A small audio embedding model, trained from scratch: num experts 32, adamw at rate 0.0017.
Rows from block 6 of a small audio embedding model, named by matrix and row number. Rows with one number belong to one neuron. Each number is 50 + 12 x the weight over its row's rms, rounded and kept within 0 to 99. All counts start at 0. After the name is the row's rms in percent of the matrix's.
After each neuron's rows are labels from the 100 clips, of 14976, where the neuron reaches its highest value: "strongest on" is what is common among them; "loudest" is the band of the loudest frequency at the time of the peak. Only what is clearly more common there than usual is listed. The data: read English sentences (LibriTTS-R).
# fc1: MLP up (model.blocks.6.mlp.fc1.weight, 640x160), inputs 0-79
# fc2: MLP down (model.blocks.6.mlp.fc2.weight, 160x640, transposed), outputs 0-79

fc1.469 077:45 63 63 70 57 43 55 51 59 54 48 69 43 42 46 40 49 56 21 57 68 47 49 50 59 55 67 56 53 48 60 35 35 66 60 59 45 39 53 70 45 69 59 73 82 65 43 53 55 65 52 40 60 47 68 46 52 48 40 49 27 56 32 41 52 59 63 55 38 47 62 46 56 54 56 39 48 41 58 64
fc2.469 018:35 40 48 48 50 58 60 43 50 40 49 37 58 37 52 47 20 67 56 48 82 51 19 50 42 95 42 54 14 11 50 45 50 30 49 54 60 50 46 44 79 49 63 28 41 52 27 49 44 47 71 56 41 53 56 50 34 59 51 56 54 53 69 44 49 38 56 61 59 36 35 60 25 50 45 55 26 54 66 56
strongest on: voice: male
loudest: 250 to 500 Hz

fc1.78 120:51 38 63 39 59 50 47 44 47 36 37 34 52 59 45 64 51 56 73 53 51 58 48 53 54 44 53 49 38 43 37 41 39 52 19 47 30 36 33 45 45 34 26 52 28 46 74 68 47 58 42 57 21 54 39 49 43 35 38 37 57 68 57 59 39 42 76 55 28 52 34 60 44 42 73 38 58 28 54 51
fc2.78 203:47 42 67 67 53 55 52 42 44 64 56 43 41 59 49 30 65 31 33 48 73 42 64 31 70 36 44 31 40 66 61 60 47 47 49 62 71 62 68 76 49 43 55 47 61 39 43 27 35 44 30 43 54 49 54 57 43 47 46 55 54 25 47 47 43 53 42 35 68 46 45 39 51 44 68 32 52 69 34 58
strongest on: voice: female
loudest: 500 to 1000 Hz; 4000 to 8000 Hz

fc1.298 108:57 53 68 24 68 20 61 42 32 48 50 48 55 55 33 67 46 47 40 55 56 71 59 28 35 32 44 62 28 39 29 48 57 46 25 54 47 39 27 35 36 37 47 43 41 24 45 73 60 75 35 48 28 56 60 48 39 44 43 49 63 44 37 38 46 55 57 39 47 66 46 49 57 75 59 49 57 60 58 50
fc2.298 130:47 43 59 49 49 54 58 45 55 64 57 42 36 55 51 35 69 43 42 42 80 23 64 33 99 42 55 41 37 55 53 59 48 39 54 62 75 57 63 64 65 51 64 48 55 48 54 41 45 20 29 46 48 47 52 40 52 68 52 51 59 41 52 43 44 51 46 41 64 53 45 46 36 48 61 38 63 61 41 59
strongest on: voice: female
loudest: 4000 to 8000 Hz

fc1.537 082:62 59 36 48 27 48 39 46 65 42 45 60 54 44 38 54 43 45 46 59 78 22 50 63 48 65 50 60 51 52 47 38 30 59 41 53 30 48 64 61 44 50 55 43 40 63 34 55 60 63 57 41 59 37 38 41 36 61 47 45 42 57 71 32 32 68 52 51 46 38 41 39 68 49 64 60 35 70 70 65
fc2.537 036:44 37 52 47 57 43 50 78 56 41 54 54 51 24 51 48 19 34 47 79 61 40 52 56 44 51 60 40 47 34 40 69 45 36 51 41 50 64 58 53 44 62 65 55 40 54 44 44 60 29 68 76 57 46 50 38 73 46 61 60 48 48 46 58 42 58 49 76 50 52 47 47 75 43 51 35 76 27 49 50
strongest on: voice: female
loudest: 500 to 1000 Hz; 4000 to 8000 Hz

fc1.610 088:63 53 26 43 56 37 62 39 74 45 33 47 35 43 42 34 57 47 63 33 41 49 39 37 36 44 56 57 68 55 60 49 33 56 54 64 53 76 43 53 35 55 59 51 45 48 42 56 39 74 52 61 40 53 47 39 37 35 44 76 49 56 54 51 72 64 78 51 46 58 49 35 29 52 42 38 39 31 32 44
fc2.610 058:41 43 30 55 60 40 58 81 51 36 63 45 60 54 41 60 32 51 54 73 31 41 52 57 35 52 67 51 69 37 41 68 55 52 47 39 38 45 34 37 31 51 43 68 43 50 59 51 59 18 41 46 46 56 40 62 60 37 47 40 42 57 43 65 21 66 45 53 34 58 63 53 65 62 34 53 77 47 71 48
strongest on: voice: male
loudest: 4000 to 8000 Hz

fc1.1 117:41 61 49 41 54 46 54 57 51 56 53 44 45 59 43 61 39 67 57 67 47 86 46 63 13 65 49 49 35 24 36 12 64 58 40 47 44 54 30 40 39 57 54 54 40 47 48 57 65 47 63 70 53 59 45 66 44 44 49 50 43 41 49 39 43 60 69 63 28 34 62 63 49 58 68 49 50 31 49 52
fc2.1 174:40 29 61 70 57 56 45 34 48 59 55 36 51 54 51 31 63 26 42 57 67 42 59 40 77 41 46 32 33 65 59 48 45 46 42 61 65 53 64 84 44 49 61 46 58 37 28 30 41 69 52 60 56 48 55 56 46 48 49 68 55 27 43 50 51 54 42 32 78 51 31 47 48 45 64 45 53 63 40 60
strongest on: voice: female
loudest: 500 to 1000 Hz

fc1.249 093:64 70 66 64 58 23 37 34 52 41 51 53 40 58 54 53 34 57 37 38 66 56 64 39 46 47 32 74 32 49 53 41 58 67 44 40 44 65 41 51 66 41 38 53 44 34 47 50 53 55 24 30 45 47 45 41 38 40 52 46 29 44 55 48 57 31 68 54 54 55 36 44 56 72 50 39 59 60 42 59
fc2.249 107:42 17 45 41 44 45 58 66 72 46 55 49 52 44 41 36 43 43 49 59 59 45 30 55 70 57 66 30 42 55 37 33 53 34 37 29 40 44 46 44 52 67 66 62 38 55 51 46 61 29 45 65 42 51 49 38 57 61 48 54 49 49 45 56 30 52 46 41 85 60 36 77 61 50 49 59 58 72 37 53
strongest on: voice: female
loudest: 500 to 1000 Hz

fc1.477 091:44 50 53 33 45 60 34 47 50 45 56 49 46 31 56 45 46 31 57 30 48 63 42 26 56 47 42 42 58 64 51 44 35 37 43 50 38 59 21 49 74 36 38 55 49 47 35 43 38 73 23 63 58 35 66 39 47 55 60 61 60 28 60 58 58 41 47 72 48 55 49 43 32 39 40 60 70 46 45 44
fc2.477 053:50 50 44 49 51 43 62 74 59 54 47 64 57 44 48 56 34 58 50 55 28 32 35 39 42 75 66 48 68 36 42 45 54 49 53 31 21 47 47 12 37 54 52 80 38 54 58 52 56 29 46 51 43 54 45 30 62 57 45 48 49 52 38 53 41 48 51 57 59 65 57 62 72 57 31 55 79 47 71 43
strongest on: voice: male
loudest: 4000 to 8000 Hz

fc1.138 092:59 63 54 53 69 51 40 32 65 49 61 43 46 53 65 37 61 37 53 33 49 56 60 44 46 78 40 51 57 44 61 56 53 50 72 48 48 52 60 50 36 27 49 62 48 62 63 60 49 42 45 52 36 54 48 52 38 61 72 79 51 57 75 66 74 55 87 52 56 52 63 62 45 51 51 52 51 56 57 53
fc2.138 083:34 45 42 49 51 51 54 73 51 31 54 43 61 44 49 57 34 60 56 66 17 29 33 53 44 65 65 51 58 38 43 67 53 44 49 43 41 45 22 30 42 53 48 72 40 52 53 54 60 45 55 58 26 52 48 54 59 42 48 43 44 62 41 47 41 73 44 58 49 60 48 55 67 54 25 48 70 51 89 46
strongest on: voice: male
loudest: 2000 to 4000 Hz; 4000 to 8000 Hz