Weights of a small audio embedding model.
Model: arch transformer, activation gelu, moe top_k.
Rows from block 6 of a small audio embedding model, named by matrix and row number. Rows with one number belong to one neuron. Each number is 200 + 40 x the weight over its row's rms, rounded and kept within 0 to 999. All counts start at 0.
After each neuron's rows are labels from the 100 clips, of 14976, where the neuron reaches its highest value: "top examples" is what is common among them. Only what is clearly more common there than usual is listed. The data: read English sentences (LibriTTS-R). In brackets: how many of the 100.
# fc1: MLP up (model.blocks.6.mlp.fc1.weight, 640x160), inputs 0-79
# fc2: MLP down (model.blocks.6.mlp.fc2.weight, 160x640, transposed), outputs 0-79

fc1.7,138,260,188,123,199,161,153,208,156,215,232,181,238,208,198,207,153,231,258,181,175,149,229,197,167,194,230,204,167,205,186,234,240,229,131,223,148,209,133,140,238,194,208,229,193,222,190,171,262,202,235,220,181,156,228,178,172,122,160,208,217,224,162,240,205,242,227,253,178,214,175,189,175,260,183,189,258,188,169,250
fc2.7,196,153,229,237,205,210,198,162,189,264,220,194,178,244,205,137,245,136,157,194,272,174,243,144,313,148,179,146,141,229,242,215,190,178,193,236,292,234,252,262,201,194,233,190,221,178,165,121,170,161,132,207,203,194,207,210,157,214,206,231,218,128,184,191,169,221,183,160,337,185,179,178,224,186,248,130,216,237,174,229
top examples: voice: female (92)

fc1.510,223,214,239,198,200,215,148,208,215,192,193,202,200,232,217,188,130,218,238,191,206,214,181,217,233,250,157,220,206,225,186,244,182,170,235,256,209,70,225,197,129,205,205,145,178,247,172,289,200,197,258,256,231,225,231,167,178,117,246,195,262,200,151,248,206,237,211,210,188,217,262,177,222,194,164,237,244,202,266,193
fc2.510,266,198,155,225,206,122,200,217,198,289,221,221,157,233,177,169,229,118,157,196,195,187,294,176,215,82,227,190,193,275,234,225,226,165,196,185,160,234,266,239,150,204,181,221,186,180,195,175,182,210,159,88,252,220,159,173,219,242,182,232,170,133,163,226,255,166,214,176,257,233,197,194,274,220,161,182,259,220,289,185
top examples: voice: male (99)

fc1.111,291,159,266,285,170,184,176,213,233,169,240,238,140,220,137,216,158,235,231,226,143,189,218,192,193,282,224,222,253,135,240,182,251,254,172,161,193,137,284,216,148,185,204,241,193,206,256,173,240,202,234,159,198,258,202,237,235,162,185,225,162,137,180,219,149,167,203,193,166,159,237,196,243,288,224,134,223,162,216,164
fc2.111,196,186,209,171,164,265,206,143,207,170,185,123,220,220,203,63,208,179,213,212,231,217,176,150,243,202,162,171,86,204,255,141,188,253,180,223,325,255,229,223,227,196,213,165,199,135,130,226,138,215,185,195,222,187,248,230,130,196,199,195,201,211,236,146,234,150,221,175,248,173,179,206,132,195,215,237,137,298,110,232
top examples: voice: male (96)

fc1.81,274,285,190,277,178,132,152,224,154,240,150,225,201,294,197,235,199,181,226,201,164,276,243,262,207,152,181,195,282,131,206,190,225,269,258,192,215,152,232,226,137,181,192,223,252,155,269,201,210,140,195,123,208,221,151,241,258,207,168,247,158,201,190,212,223,211,197,187,140,188,265,176,252,215,171,181,239,179,211,196
fc2.81,156,140,136,210,186,217,173,229,205,112,175,136,194,209,198,167,222,239,220,189,132,178,166,166,275,255,281,174,80,121,245,182,214,266,147,201,262,216,189,212,270,212,217,220,230,164,173,211,207,151,212,245,176,204,219,194,219,206,204,176,181,232,218,124,216,208,197,223,248,227,151,183,210,229,122,224,213,319,279,207
top examples: voice: male (88)

fc1.422,237,177,206,236,206,141,180,278,188,168,163,275,214,220,201,253,146,177,238,292,174,240,254,240,172,151,215,182,259,152,196,155,198,250,166,125,221,133,171,201,160,196,183,264,213,222,210,184,236,203,248,193,236,175,141,189,267,186,209,197,172,227,144,235,202,225,189,246,216,251,302,239,248,228,221,185,226,188,165,198
fc2.422,176,171,191,141,145,244,240,187,245,173,212,122,183,158,197,122,220,221,208,135,232,158,155,143,267,266,255,146,23,205,213,150,197,171,170,223,232,281,207,195,292,221,219,181,172,212,161,218,189,196,167,248,140,203,212,177,194,242,206,193,212,231,254,111,166,196,211,216,266,216,124,230,156,204,197,239,223,252,204,200
top examples: voice: female (98)

fc1.295,316,212,246,184,180,227,199,228,206,194,173,212,152,157,207,168,242,212,196,140,198,113,225,169,243,192,198,190,127,224,255,229,210,249,228,213,242,199,264,228,211,243,174,274,203,177,231,184,196,229,234,199,235,206,185,152,246,235,126,193,174,143,196,149,199,170,227,243,209,194,128,171,146,157,166,196,215,165,162,228
fc2.295,159,182,175,163,199,197,254,271,251,115,198,185,212,127,199,251,150,230,211,235,120,178,151,207,150,288,274,223,207,147,92,197,207,177,197,151,123,190,120,138,210,230,194,234,110,237,205,273,253,179,200,206,150,203,185,174,227,178,195,179,188,243,190,201,156,222,199,254,212,225,177,250,239,216,155,226,250,197,244,199
top examples: voice: male (97)

fc1.432,220,198,184,267,170,141,236,237,181,238,243,236,244,247,243,155,280,242,88,207,250,185,189,198,105,158,216,289,279,272,198,191,181,198,176,141,201,149,154,172,234,241,182,276,210,215,269,223,223,204,176,177,254,209,138,156,181,288,184,203,162,228,215,252,172,266,247,227,228,200,208,215,219,194,193,194,269,137,183,209
fc2.432,104,108,199,216,223,214,219,218,209,191,220,86,236,143,201,93,161,158,195,200,199,175,128,218,191,212,211,190,109,166,227,284,214,209,216,199,188,213,246,246,217,216,205,201,211,190,88,165,190,231,272,243,138,194,197,202,197,133,198,227,133,239,175,186,190,227,191,196,287,210,121,179,255,184,177,186,244,221,174,219
top examples: voice: male (96)

fc1.260,235,283,247,194,218,198,163,176,142,207,228,239,194,170,242,178,289,249,192,167,137,176,286,149,217,205,252,271,166,148,247,149,206,140,249,223,222,197,252,203,272,162,199,137,210,213,187,214,154,251,254,255,214,207,228,216,176,253,179,234,196,134,235,202,174,183,240,194,238,189,253,128,199,222,213,189,155,171,258,206
fc2.260,166,187,174,179,197,200,254,296,256,129,194,177,214,148,196,232,148,233,212,212,135,162,159,209,155,323,268,215,208,140,127,208,209,167,198,158,130,189,139,113,183,220,205,259,108,230,214,243,241,168,195,203,156,208,187,158,253,198,196,185,192,231,201,192,164,228,201,251,180,229,179,251,214,221,143,245,249,202,273,176
top examples: voice: male (98)

fc1.160,188,200,253,120,148,220,147,203,193,242,238,210,232,149,212,214,235,168,257,225,255,201,173,154,128,231,160,126,249,173,207,151,218,222,126,151,173,166,250,178,181,181,135,203,180,256,213,229,174,175,264,210,226,169,165,218,198,175,140,180,190,218,152,184,190,197,278,190,205,214,269,190,231,181,196,144,213,234,192,205
fc2.160,203,191,205,257,241,173,213,164,204,231,214,162,209,258,169,154,184,114,160,266,281,198,230,162,250,124,190,137,134,221,207,233,224,137,197,185,196,201,161,251,175,174,201,182,158,174,259,113,195,121,218,150,248,231,214,247,191,217,186,223,220,141,164,261,172,213,162,128,218,178,223,228,139,202,228,191,258,234,130,205
top examples: voice: female (100)

fc1.378,212,174,233,132,166,140,163,245,159,194,179,210,213,196,247,231,205,253,273,233,246,214,232,187,166,220,150,144,91,191,226,159,208,216,109,219,171,117,129,124,197,204,177,210,206,145,110,246,217,280,185,258,184,228,259,181,179,169,183,211,194,213,217,238,161,237,196,260,151,214,143,206,186,187,229,168,250,266,210,219
fc2.378,231,163,236,225,204,190,229,198,198,262,210,236,152,264,197,132,240,181,163,225,277,123,274,137,325,109,223,180,188,252,209,240,197,182,244,223,253,217,265,254,213,208,268,186,229,173,222,168,198,165,126,172,225,194,192,176,220,268,201,212,217,158,167,213,186,177,189,158,245,226,215,189,179,202,240,176,247,226,155,206
top examples: voice: female (83)

fc1.66,206,206,225,253,249,134,154,202,201,254,175,295,195,221,202,285,178,249,257,275,203,207,234,239,192,122,173,172,196,174,223,143,209,221,208,181,264,157,153,211,196,181,166,228,215,214,206,138,230,215,275,252,238,213,216,225,264,144,192,231,206,170,151,239,232,232,167,236,197,215,297,171,198,187,183,198,247,123,185,183
fc2.66,213,214,185,122,105,231,255,207,226,137,227,136,176,219,191,158,203,250,235,162,219,173,154,131,228,241,223,186,99,235,203,152,187,181,203,177,237,295,216,168,263,239,220,178,163,174,194,258,206,160,195,212,145,192,218,182,221,250,194,158,211,233,231,77,157,122,241,192,195,193,196,245,169,205,182,239,164,256,201,223
top examples: voice: female (99)

fc1.202,264,176,203,295,179,114,197,235,225,218,166,234,202,244,190,263,186,207,239,222,187,263,257,201,183,131,215,146,182,119,169,178,200,265,195,134,184,119,147,195,161,235,205,222,227,231,220,158,229,158,203,197,232,202,170,250,194,194,200,205,187,210,149,218,199,204,193,204,181,227,308,197,214,212,217,187,263,138,163,193
fc2.202,183,192,191,157,141,240,249,196,246,179,204,145,183,171,204,144,233,233,206,109,227,160,141,143,268,282,263,180,69,208,211,127,191,196,183,200,242,255,223,188,291,224,227,175,163,205,145,249,186,216,206,256,146,197,210,158,203,218,200,182,217,219,272,104,170,161,218,204,240,207,164,235,153,198,191,260,171,264,194,210
top examples: voice: female (95)

fc1.531,214,272,221,133,158,197,166,182,200,177,178,176,176,220,184,207,236,168,161,106,188,273,196,265,148,194,180,294,191,197,166,222,167,223,186,244,219,133,218,162,202,141,143,150,242,184,196,265,218,209,105,96,149,161,208,204,192,204,199,280,232,228,243,213,235,168,236,171,167,203,148,219,173,218,215,220,199,316,187,198
fc2.531,186,144,169,212,227,172,231,308,235,153,250,92,182,228,166,156,135,216,193,234,215,150,181,177,221,240,277,194,149,250,173,135,205,136,108,176,159,211,175,166,188,224,168,244,146,225,191,157,247,150,184,196,143,207,160,179,271,249,186,202,185,194,167,248,137,211,205,207,269,236,191,254,195,226,179,185,264,208,239,171
top examples: voice: female (100)

fc1.96,212,128,168,158,192,216,226,239,170,231,139,185,209,187,164,266,251,155,196,272,224,224,189,167,164,205,232,190,160,218,192,156,196,161,118,191,258,208,164,215,266,188,115,209,191,220,273,240,192,176,221,202,174,218,188,125,238,196,240,148,98,204,246,172,322,218,216,210,272,258,182,151,216,143,185,232,204,202,192,122
fc2.96,190,210,200,258,219,166,229,342,212,134,213,191,223,168,191,195,122,192,233,312,148,193,221,189,148,192,274,209,223,152,173,252,192,166,214,166,177,263,203,204,157,208,202,146,173,193,203,197,198,143,116,115,232,235,189,259,183,188,207,193,181,207,236,246,121,197,193,191,177,204,211,209,233,233,218,272,258,180,121,171
top examples: voice: female (87)

fc1.508,253,209,186,276,264,139,133,249,157,252,178,204,253,225,189,274,139,246,192,245,199,221,275,253,187,177,163,238,215,204,198,174,204,245,164,208,166,117,148,199,175,186,208,204,278,185,174,180,253,192,234,258,198,205,187,211,191,132,151,248,239,185,165,218,218,230,234,219,190,204,279,170,206,242,228,202,242,164,176,164
fc2.508,206,193,200,124,110,203,239,214,246,161,225,178,173,194,200,157,212,244,207,140,209,150,167,135,274,273,256,166,67,210,207,156,192,162,213,198,236,257,226,189,298,231,229,182,171,183,197,245,186,167,187,233,185,190,209,163,244,239,214,186,231,206,262,123,160,174,211,214,230,194,186,222,172,199,174,284,194,236,209,210
top examples: voice: female (99)

fc1.159,190,255,239,242,180,232,180,113,215,288,219,224,156,136,171,164,285,221,209,190,156,101,239,162,282,212,210,164,150,202,235,161,188,211,174,148,225,280,291,236,239,259,261,214,200,199,222,202,218,227,220,168,257,161,232,195,216,269,211,196,197,186,261,203,198,104,203,187,219,215,179,156,202,123,202,187,193,170,186,129
fc2.159,145,173,166,176,207,195,230,285,245,148,189,185,220,169,195,251,154,226,206,223,133,182,154,228,141,270,248,227,261,153,119,205,213,190,192,155,144,168,125,109,168,221,189,239,141,246,224,253,279,192,206,207,156,207,175,167,255,195,199,186,188,243,176,196,168,230,204,239,184,232,175,261,223,221,151,213,251,194,250,173
top examples: voice: male (94)

fc1.632,223,164,169,203,201,139,189,225,139,271,164,231,200,217,229,253,198,210,215,273,202,247,222,226,189,183,217,172,154,170,190,227,254,220,148,174,243,145,177,206,144,218,139,257,191,216,212,188,151,248,195,201,195,187,178,140,222,153,175,175,199,206,172,256,201,179,190,201,247,264,223,144,213,196,203,202,188,118,213,215
fc2.632,201,192,214,138,132,207,267,243,255,182,197,184,160,170,195,180,200,217,199,161,228,136,151,165,231,271,275,182,125,173,179,163,199,173,231,182,197,275,230,140,245,252,210,217,153,227,174,264,211,163,200,230,159,187,182,141,240,257,192,184,223,223,236,119,154,133,206,226,235,230,184,237,170,211,214,238,218,223,175,183
top examples: voice: female (98)

fc1.396,271,244,187,203,136,167,160,137,167,269,204,224,112,177,165,183,252,201,111,125,189,200,218,161,272,189,217,179,158,172,207,232,209,216,212,209,250,247,266,223,243,194,215,213,252,185,176,225,163,218,115,130,239,181,216,173,202,236,200,251,191,151,242,218,215,162,254,177,227,191,201,184,191,189,253,196,217,285,158,238
fc2.396,145,122,173,139,203,217,225,261,239,128,208,142,233,175,203,224,157,260,265,196,173,160,128,205,160,273,229,257,157,206,173,189,196,161,198,184,158,142,121,148,184,234,196,210,148,241,184,242,250,228,261,247,138,200,185,164,255,170,184,146,192,285,193,168,180,231,180,211,167,229,146,237,209,239,183,203,226,181,210,186
top examples: voice: female (98)

fc1.464,221,209,214,171,197,143,179,215,221,222,183,175,178,156,158,196,75,232,197,245,261,157,196,202,169,142,152,318,211,183,189,193,242,199,170,179,181,210,235,172,201,187,228,87,171,141,190,301,235,221,229,213,193,277,193,205,169,261,209,177,171,123,128,192,230,176,242,135,231,208,218,115,229,162,211,155,251,172,225,206
fc2.464,176,174,200,225,199,188,188,336,233,151,223,201,186,208,188,214,195,167,188,233,156,89,249,223,197,240,231,138,107,141,243,228,198,179,202,223,249,211,220,168,178,192,234,288,212,231,235,124,182,140,219,296,231,201,175,221,161,142,226,213,168,191,176,171,104,288,202,245,227,183,248,156,276,229,191,189,255,197,178,188
top examples: voice: male (96)

fc1.336,228,158,183,178,141,228,216,231,178,182,194,219,190,146,276,207,219,264,229,202,246,184,144,230,168,199,146,184,153,180,179,193,175,176,212,217,207,227,107,256,263,106,184,179,222,95,227,182,142,207,253,231,238,231,153,235,226,158,221,176,178,192,251,304,156,217,196,227,140,190,234,196,218,193,215,267,189,175,235,248
fc2.336,160,217,196,207,204,181,216,262,198,215,213,214,204,156,196,231,112,258,197,162,123,110,201,157,202,291,256,199,205,148,182,255,210,120,210,165,109,183,167,100,210,208,249,267,186,215,220,183,206,196,243,190,183,211,183,190,231,216,196,195,175,197,159,181,157,270,212,261,181,202,209,219,291,213,142,171,313,168,259,140
top examples: voice: male (79)

fc1.104,239,225,210,273,177,222,202,221,232,185,247,173,193,195,214,164,192,193,207,172,207,221,264,179,263,218,189,186,188,176,250,205,193,253,226,160,212,226,208,269,147,191,178,250,176,160,150,175,178,131,167,300,198,186,212,194,193,141,140,182,240,196,215,212,198,183,136,141,204,243,172,80,176,184,171,254,245,151,220,209
fc2.104,197,262,203,199,185,169,213,299,172,120,188,207,225,222,184,174,168,205,222,262,154,237,175,165,132,161,240,209,224,163,194,193,197,202,237,180,158,288,163,200,216,224,166,170,213,187,239,226,203,156,132,107,242,209,184,255,205,140,183,137,184,190,218,209,161,149,203,218,73,186,302,209,206,230,211,228,191,205,143,178
top examples: voice: male (98)

fc1.357,158,202,158,229,205,236,237,165,218,227,225,177,191,183,222,234,257,206,183,212,248,242,181,182,203,172,159,168,231,285,193,226,192,178,253,245,163,227,253,214,250,159,286,123,245,222,211,224,228,225,192,311,195,151,181,135,195,246,247,256,271,186,201,250,224,212,179,89,235,220,157,116,171,160,180,204,120,193,149,237
fc2.357,210,185,158,160,202,175,247,306,259,126,202,198,213,164,190,242,148,218,217,236,146,173,146,224,159,276,260,215,245,141,129,211,210,200,192,145,170,197,152,121,175,244,189,257,136,233,219,269,264,136,174,187,142,206,167,122,252,204,188,180,182,225,188,216,163,205,207,266,201,243,245,251,216,238,137,232,267,209,267,189
top examples: voice: male (99)

fc1.428,244,191,237,266,292,171,150,218,143,234,180,250,179,229,198,267,188,199,292,255,204,234,222,209,179,128,156,223,206,135,222,148,170,236,174,225,199,68,205,224,119,166,199,173,229,229,196,186,264,192,187,196,224,194,190,264,166,83,217,238,215,187,134,218,255,204,162,165,153,234,288,179,201,205,237,177,306,192,194,209
fc2.428,207,202,203,167,163,211,251,216,240,203,229,182,150,194,201,166,247,219,194,126,205,127,145,147,260,291,271,183,90,241,187,117,196,149,199,197,219,251,229,151,314,225,230,202,161,207,218,228,196,184,198,243,168,191,198,138,255,267,203,189,222,204,242,126,171,153,217,210,225,216,180,247,156,198,179,248,160,225,236,196
top examples: voice: female (99)

fc1.438,265,191,248,240,178,160,187,182,208,215,143,276,196,261,133,159,241,172,274,188,226,216,205,221,246,235,268,174,209,225,189,190,222,231,212,177,171,138,195,194,171,234,104,136,175,226,288,225,202,241,216,227,233,240,230,177,218,229,179,231,156,179,141,210,195,191,278,192,189,222,223,228,215,322,168,137,311,145,95,153
fc2.438,174,177,224,201,183,251,188,173,206,183,184,144,187,155,207,150,241,217,182,137,252,153,180,187,264,258,165,187,37,206,253,177,192,172,198,244,273,234,222,272,302,185,242,133,263,184,100,173,160,219,250,252,180,194,221,207,127,184,225,213,199,232,268,153,192,187,197,174,239,162,156,179,159,182,227,247,141,239,73,216
top examples: voice: male (94)

fc1.533,197,90,243,208,137,234,193,160,232,230,197,187,203,260,137,194,169,113,187,203,218,195,235,193,214,99,187,251,242,168,253,194,156,200,190,216,274,217,151,177,252,184,185,234,145,259,222,172,169,107,214,185,182,188,224,168,191,213,188,212,161,174,229,212,165,240,227,233,147,197,256,145,187,177,144,217,175,188,188,296
fc2.533,198,180,188,204,180,183,169,281,174,137,184,250,155,152,218,187,157,235,185,190,221,185,170,240,101,259,182,225,99,176,136,183,179,197,253,167,187,220,249,211,222,217,260,179,182,199,114,222,207,250,244,253,221,186,223,191,144,246,222,206,195,176,216,182,189,123,230,236,249,137,164,155,304,165,210,193,161,176,242,221
top examples: voice: male (93)

fc1.5,180,195,200,162,125,198,167,235,195,193,193,185,242,265,215,250,184,181,230,238,168,229,180,216,184,225,216,161,227,179,201,188,229,275,116,203,222,156,133,111,228,209,145,242,149,204,204,283,214,219,206,221,202,180,179,201,192,154,253,161,152,288,175,207,235,231,210,271,246,139,160,191,169,174,243,226,239,198,191,144
fc2.5,154,135,242,274,217,206,164,164,173,238,200,130,168,242,204,157,269,128,144,169,253,190,216,191,269,167,186,94,113,259,253,146,185,181,184,235,252,226,223,269,186,177,224,196,249,185,100,128,169,237,198,297,192,194,202,216,170,196,203,259,210,105,190,170,192,215,185,168,261,187,143,171,192,188,243,171,208,244,175,226
top examples: voice: female (92)

fc1.2,207,151,237,238,225,131,195,259,173,151,199,247,241,169,180,177,203,195,161,193,144,216,196,132,224,238,157,189,181,186,215,212,109,193,159,171,176,229,222,208,256,198,207,244,231,178,213,207,194,274,159,195,245,176,260,199,243,229,159,145,261,156,167,210,248,164,261,196,214,298,252,186,222,233,231,127,218,215,172,228
fc2.2,178,194,307,230,165,192,206,253,235,175,189,210,170,171,202,191,211,129,257,210,259,155,160,224,198,232,201,122,123,210,215,152,167,138,240,223,206,260,243,181,223,201,268,169,195,217,219,162,153,196,251,226,237,168,203,209,194,146,194,193,193,189,268,168,138,222,186,221,218,136,268,202,228,178,284,208,193,167,78,174
top examples: voice: female (100)

fc1.191,189,221,182,147,173,218,148,250,179,207,195,169,173,191,220,143,242,218,267,214,222,168,196,220,179,242,200,206,197,232,281,192,230,272,200,150,198,148,180,197,192,204,216,226,151,132,164,184,242,180,205,233,209,117,284,262,201,210,223,231,235,228,174,220,212,220,252,233,168,122,105,173,275,223,233,148,207,208,208,134
fc2.191,213,181,215,241,202,161,178,326,198,137,241,219,185,233,198,201,192,139,201,247,238,151,227,255,152,135,174,170,147,143,232,226,208,171,218,213,193,255,261,191,196,202,198,211,211,231,262,164,162,130,196,262,238,196,166,246,159,161,214,192,188,202,224,230,170,222,188,215,264,177,234,137,297,220,238,166,252,161,134,185
top examples: voice: male (86)

fc1.399,175,106,202,104,174,165,205,222,198,225,225,290,178,172,211,259,161,174,161,186,278,203,199,217,222,187,180,123,207,149,198,237,236,178,180,203,165,242,205,169,177,260,199,238,158,300,145,187,189,231,148,170,200,181,172,174,172,276,174,120,185,194,187,215,141,209,204,217,238,242,216,219,258,212,214,189,189,220,177,248
fc2.399,192,201,203,233,213,181,163,128,181,264,184,192,230,256,202,182,225,167,178,248,285,261,266,207,242,94,144,186,158,211,232,223,213,143,175,233,219,166,162,285,210,170,190,158,199,173,224,144,183,192,251,191,292,216,223,258,186,186,200,218,219,172,132,200,209,234,194,143,176,164,176,188,112,193,237,168,193,210,104,193
top examples: voice: male (100)

fc1.301,259,188,196,229,243,168,169,237,181,237,117,269,184,276,182,233,193,204,254,256,176,237,229,245,172,105,205,207,237,148,219,192,195,217,220,154,202,178,163,200,137,244,213,253,229,219,202,247,226,189,205,172,218,195,131,229,229,180,200,222,204,202,164,231,191,250,218,207,156,254,314,189,198,164,233,189,241,203,160,202
fc2.301,180,174,180,169,152,228,267,224,256,150,241,160,179,204,199,143,217,212,207,171,205,133,126,170,240,269,247,172,60,200,212,148,194,164,167,204,234,297,224,193,283,223,229,181,162,204,182,231,190,177,203,262,159,196,204,148,211,206,206,185,222,221,253,108,147,179,211,204,247,206,164,232,125,209,176,253,187,269,220,207
top examples: voice: female (99)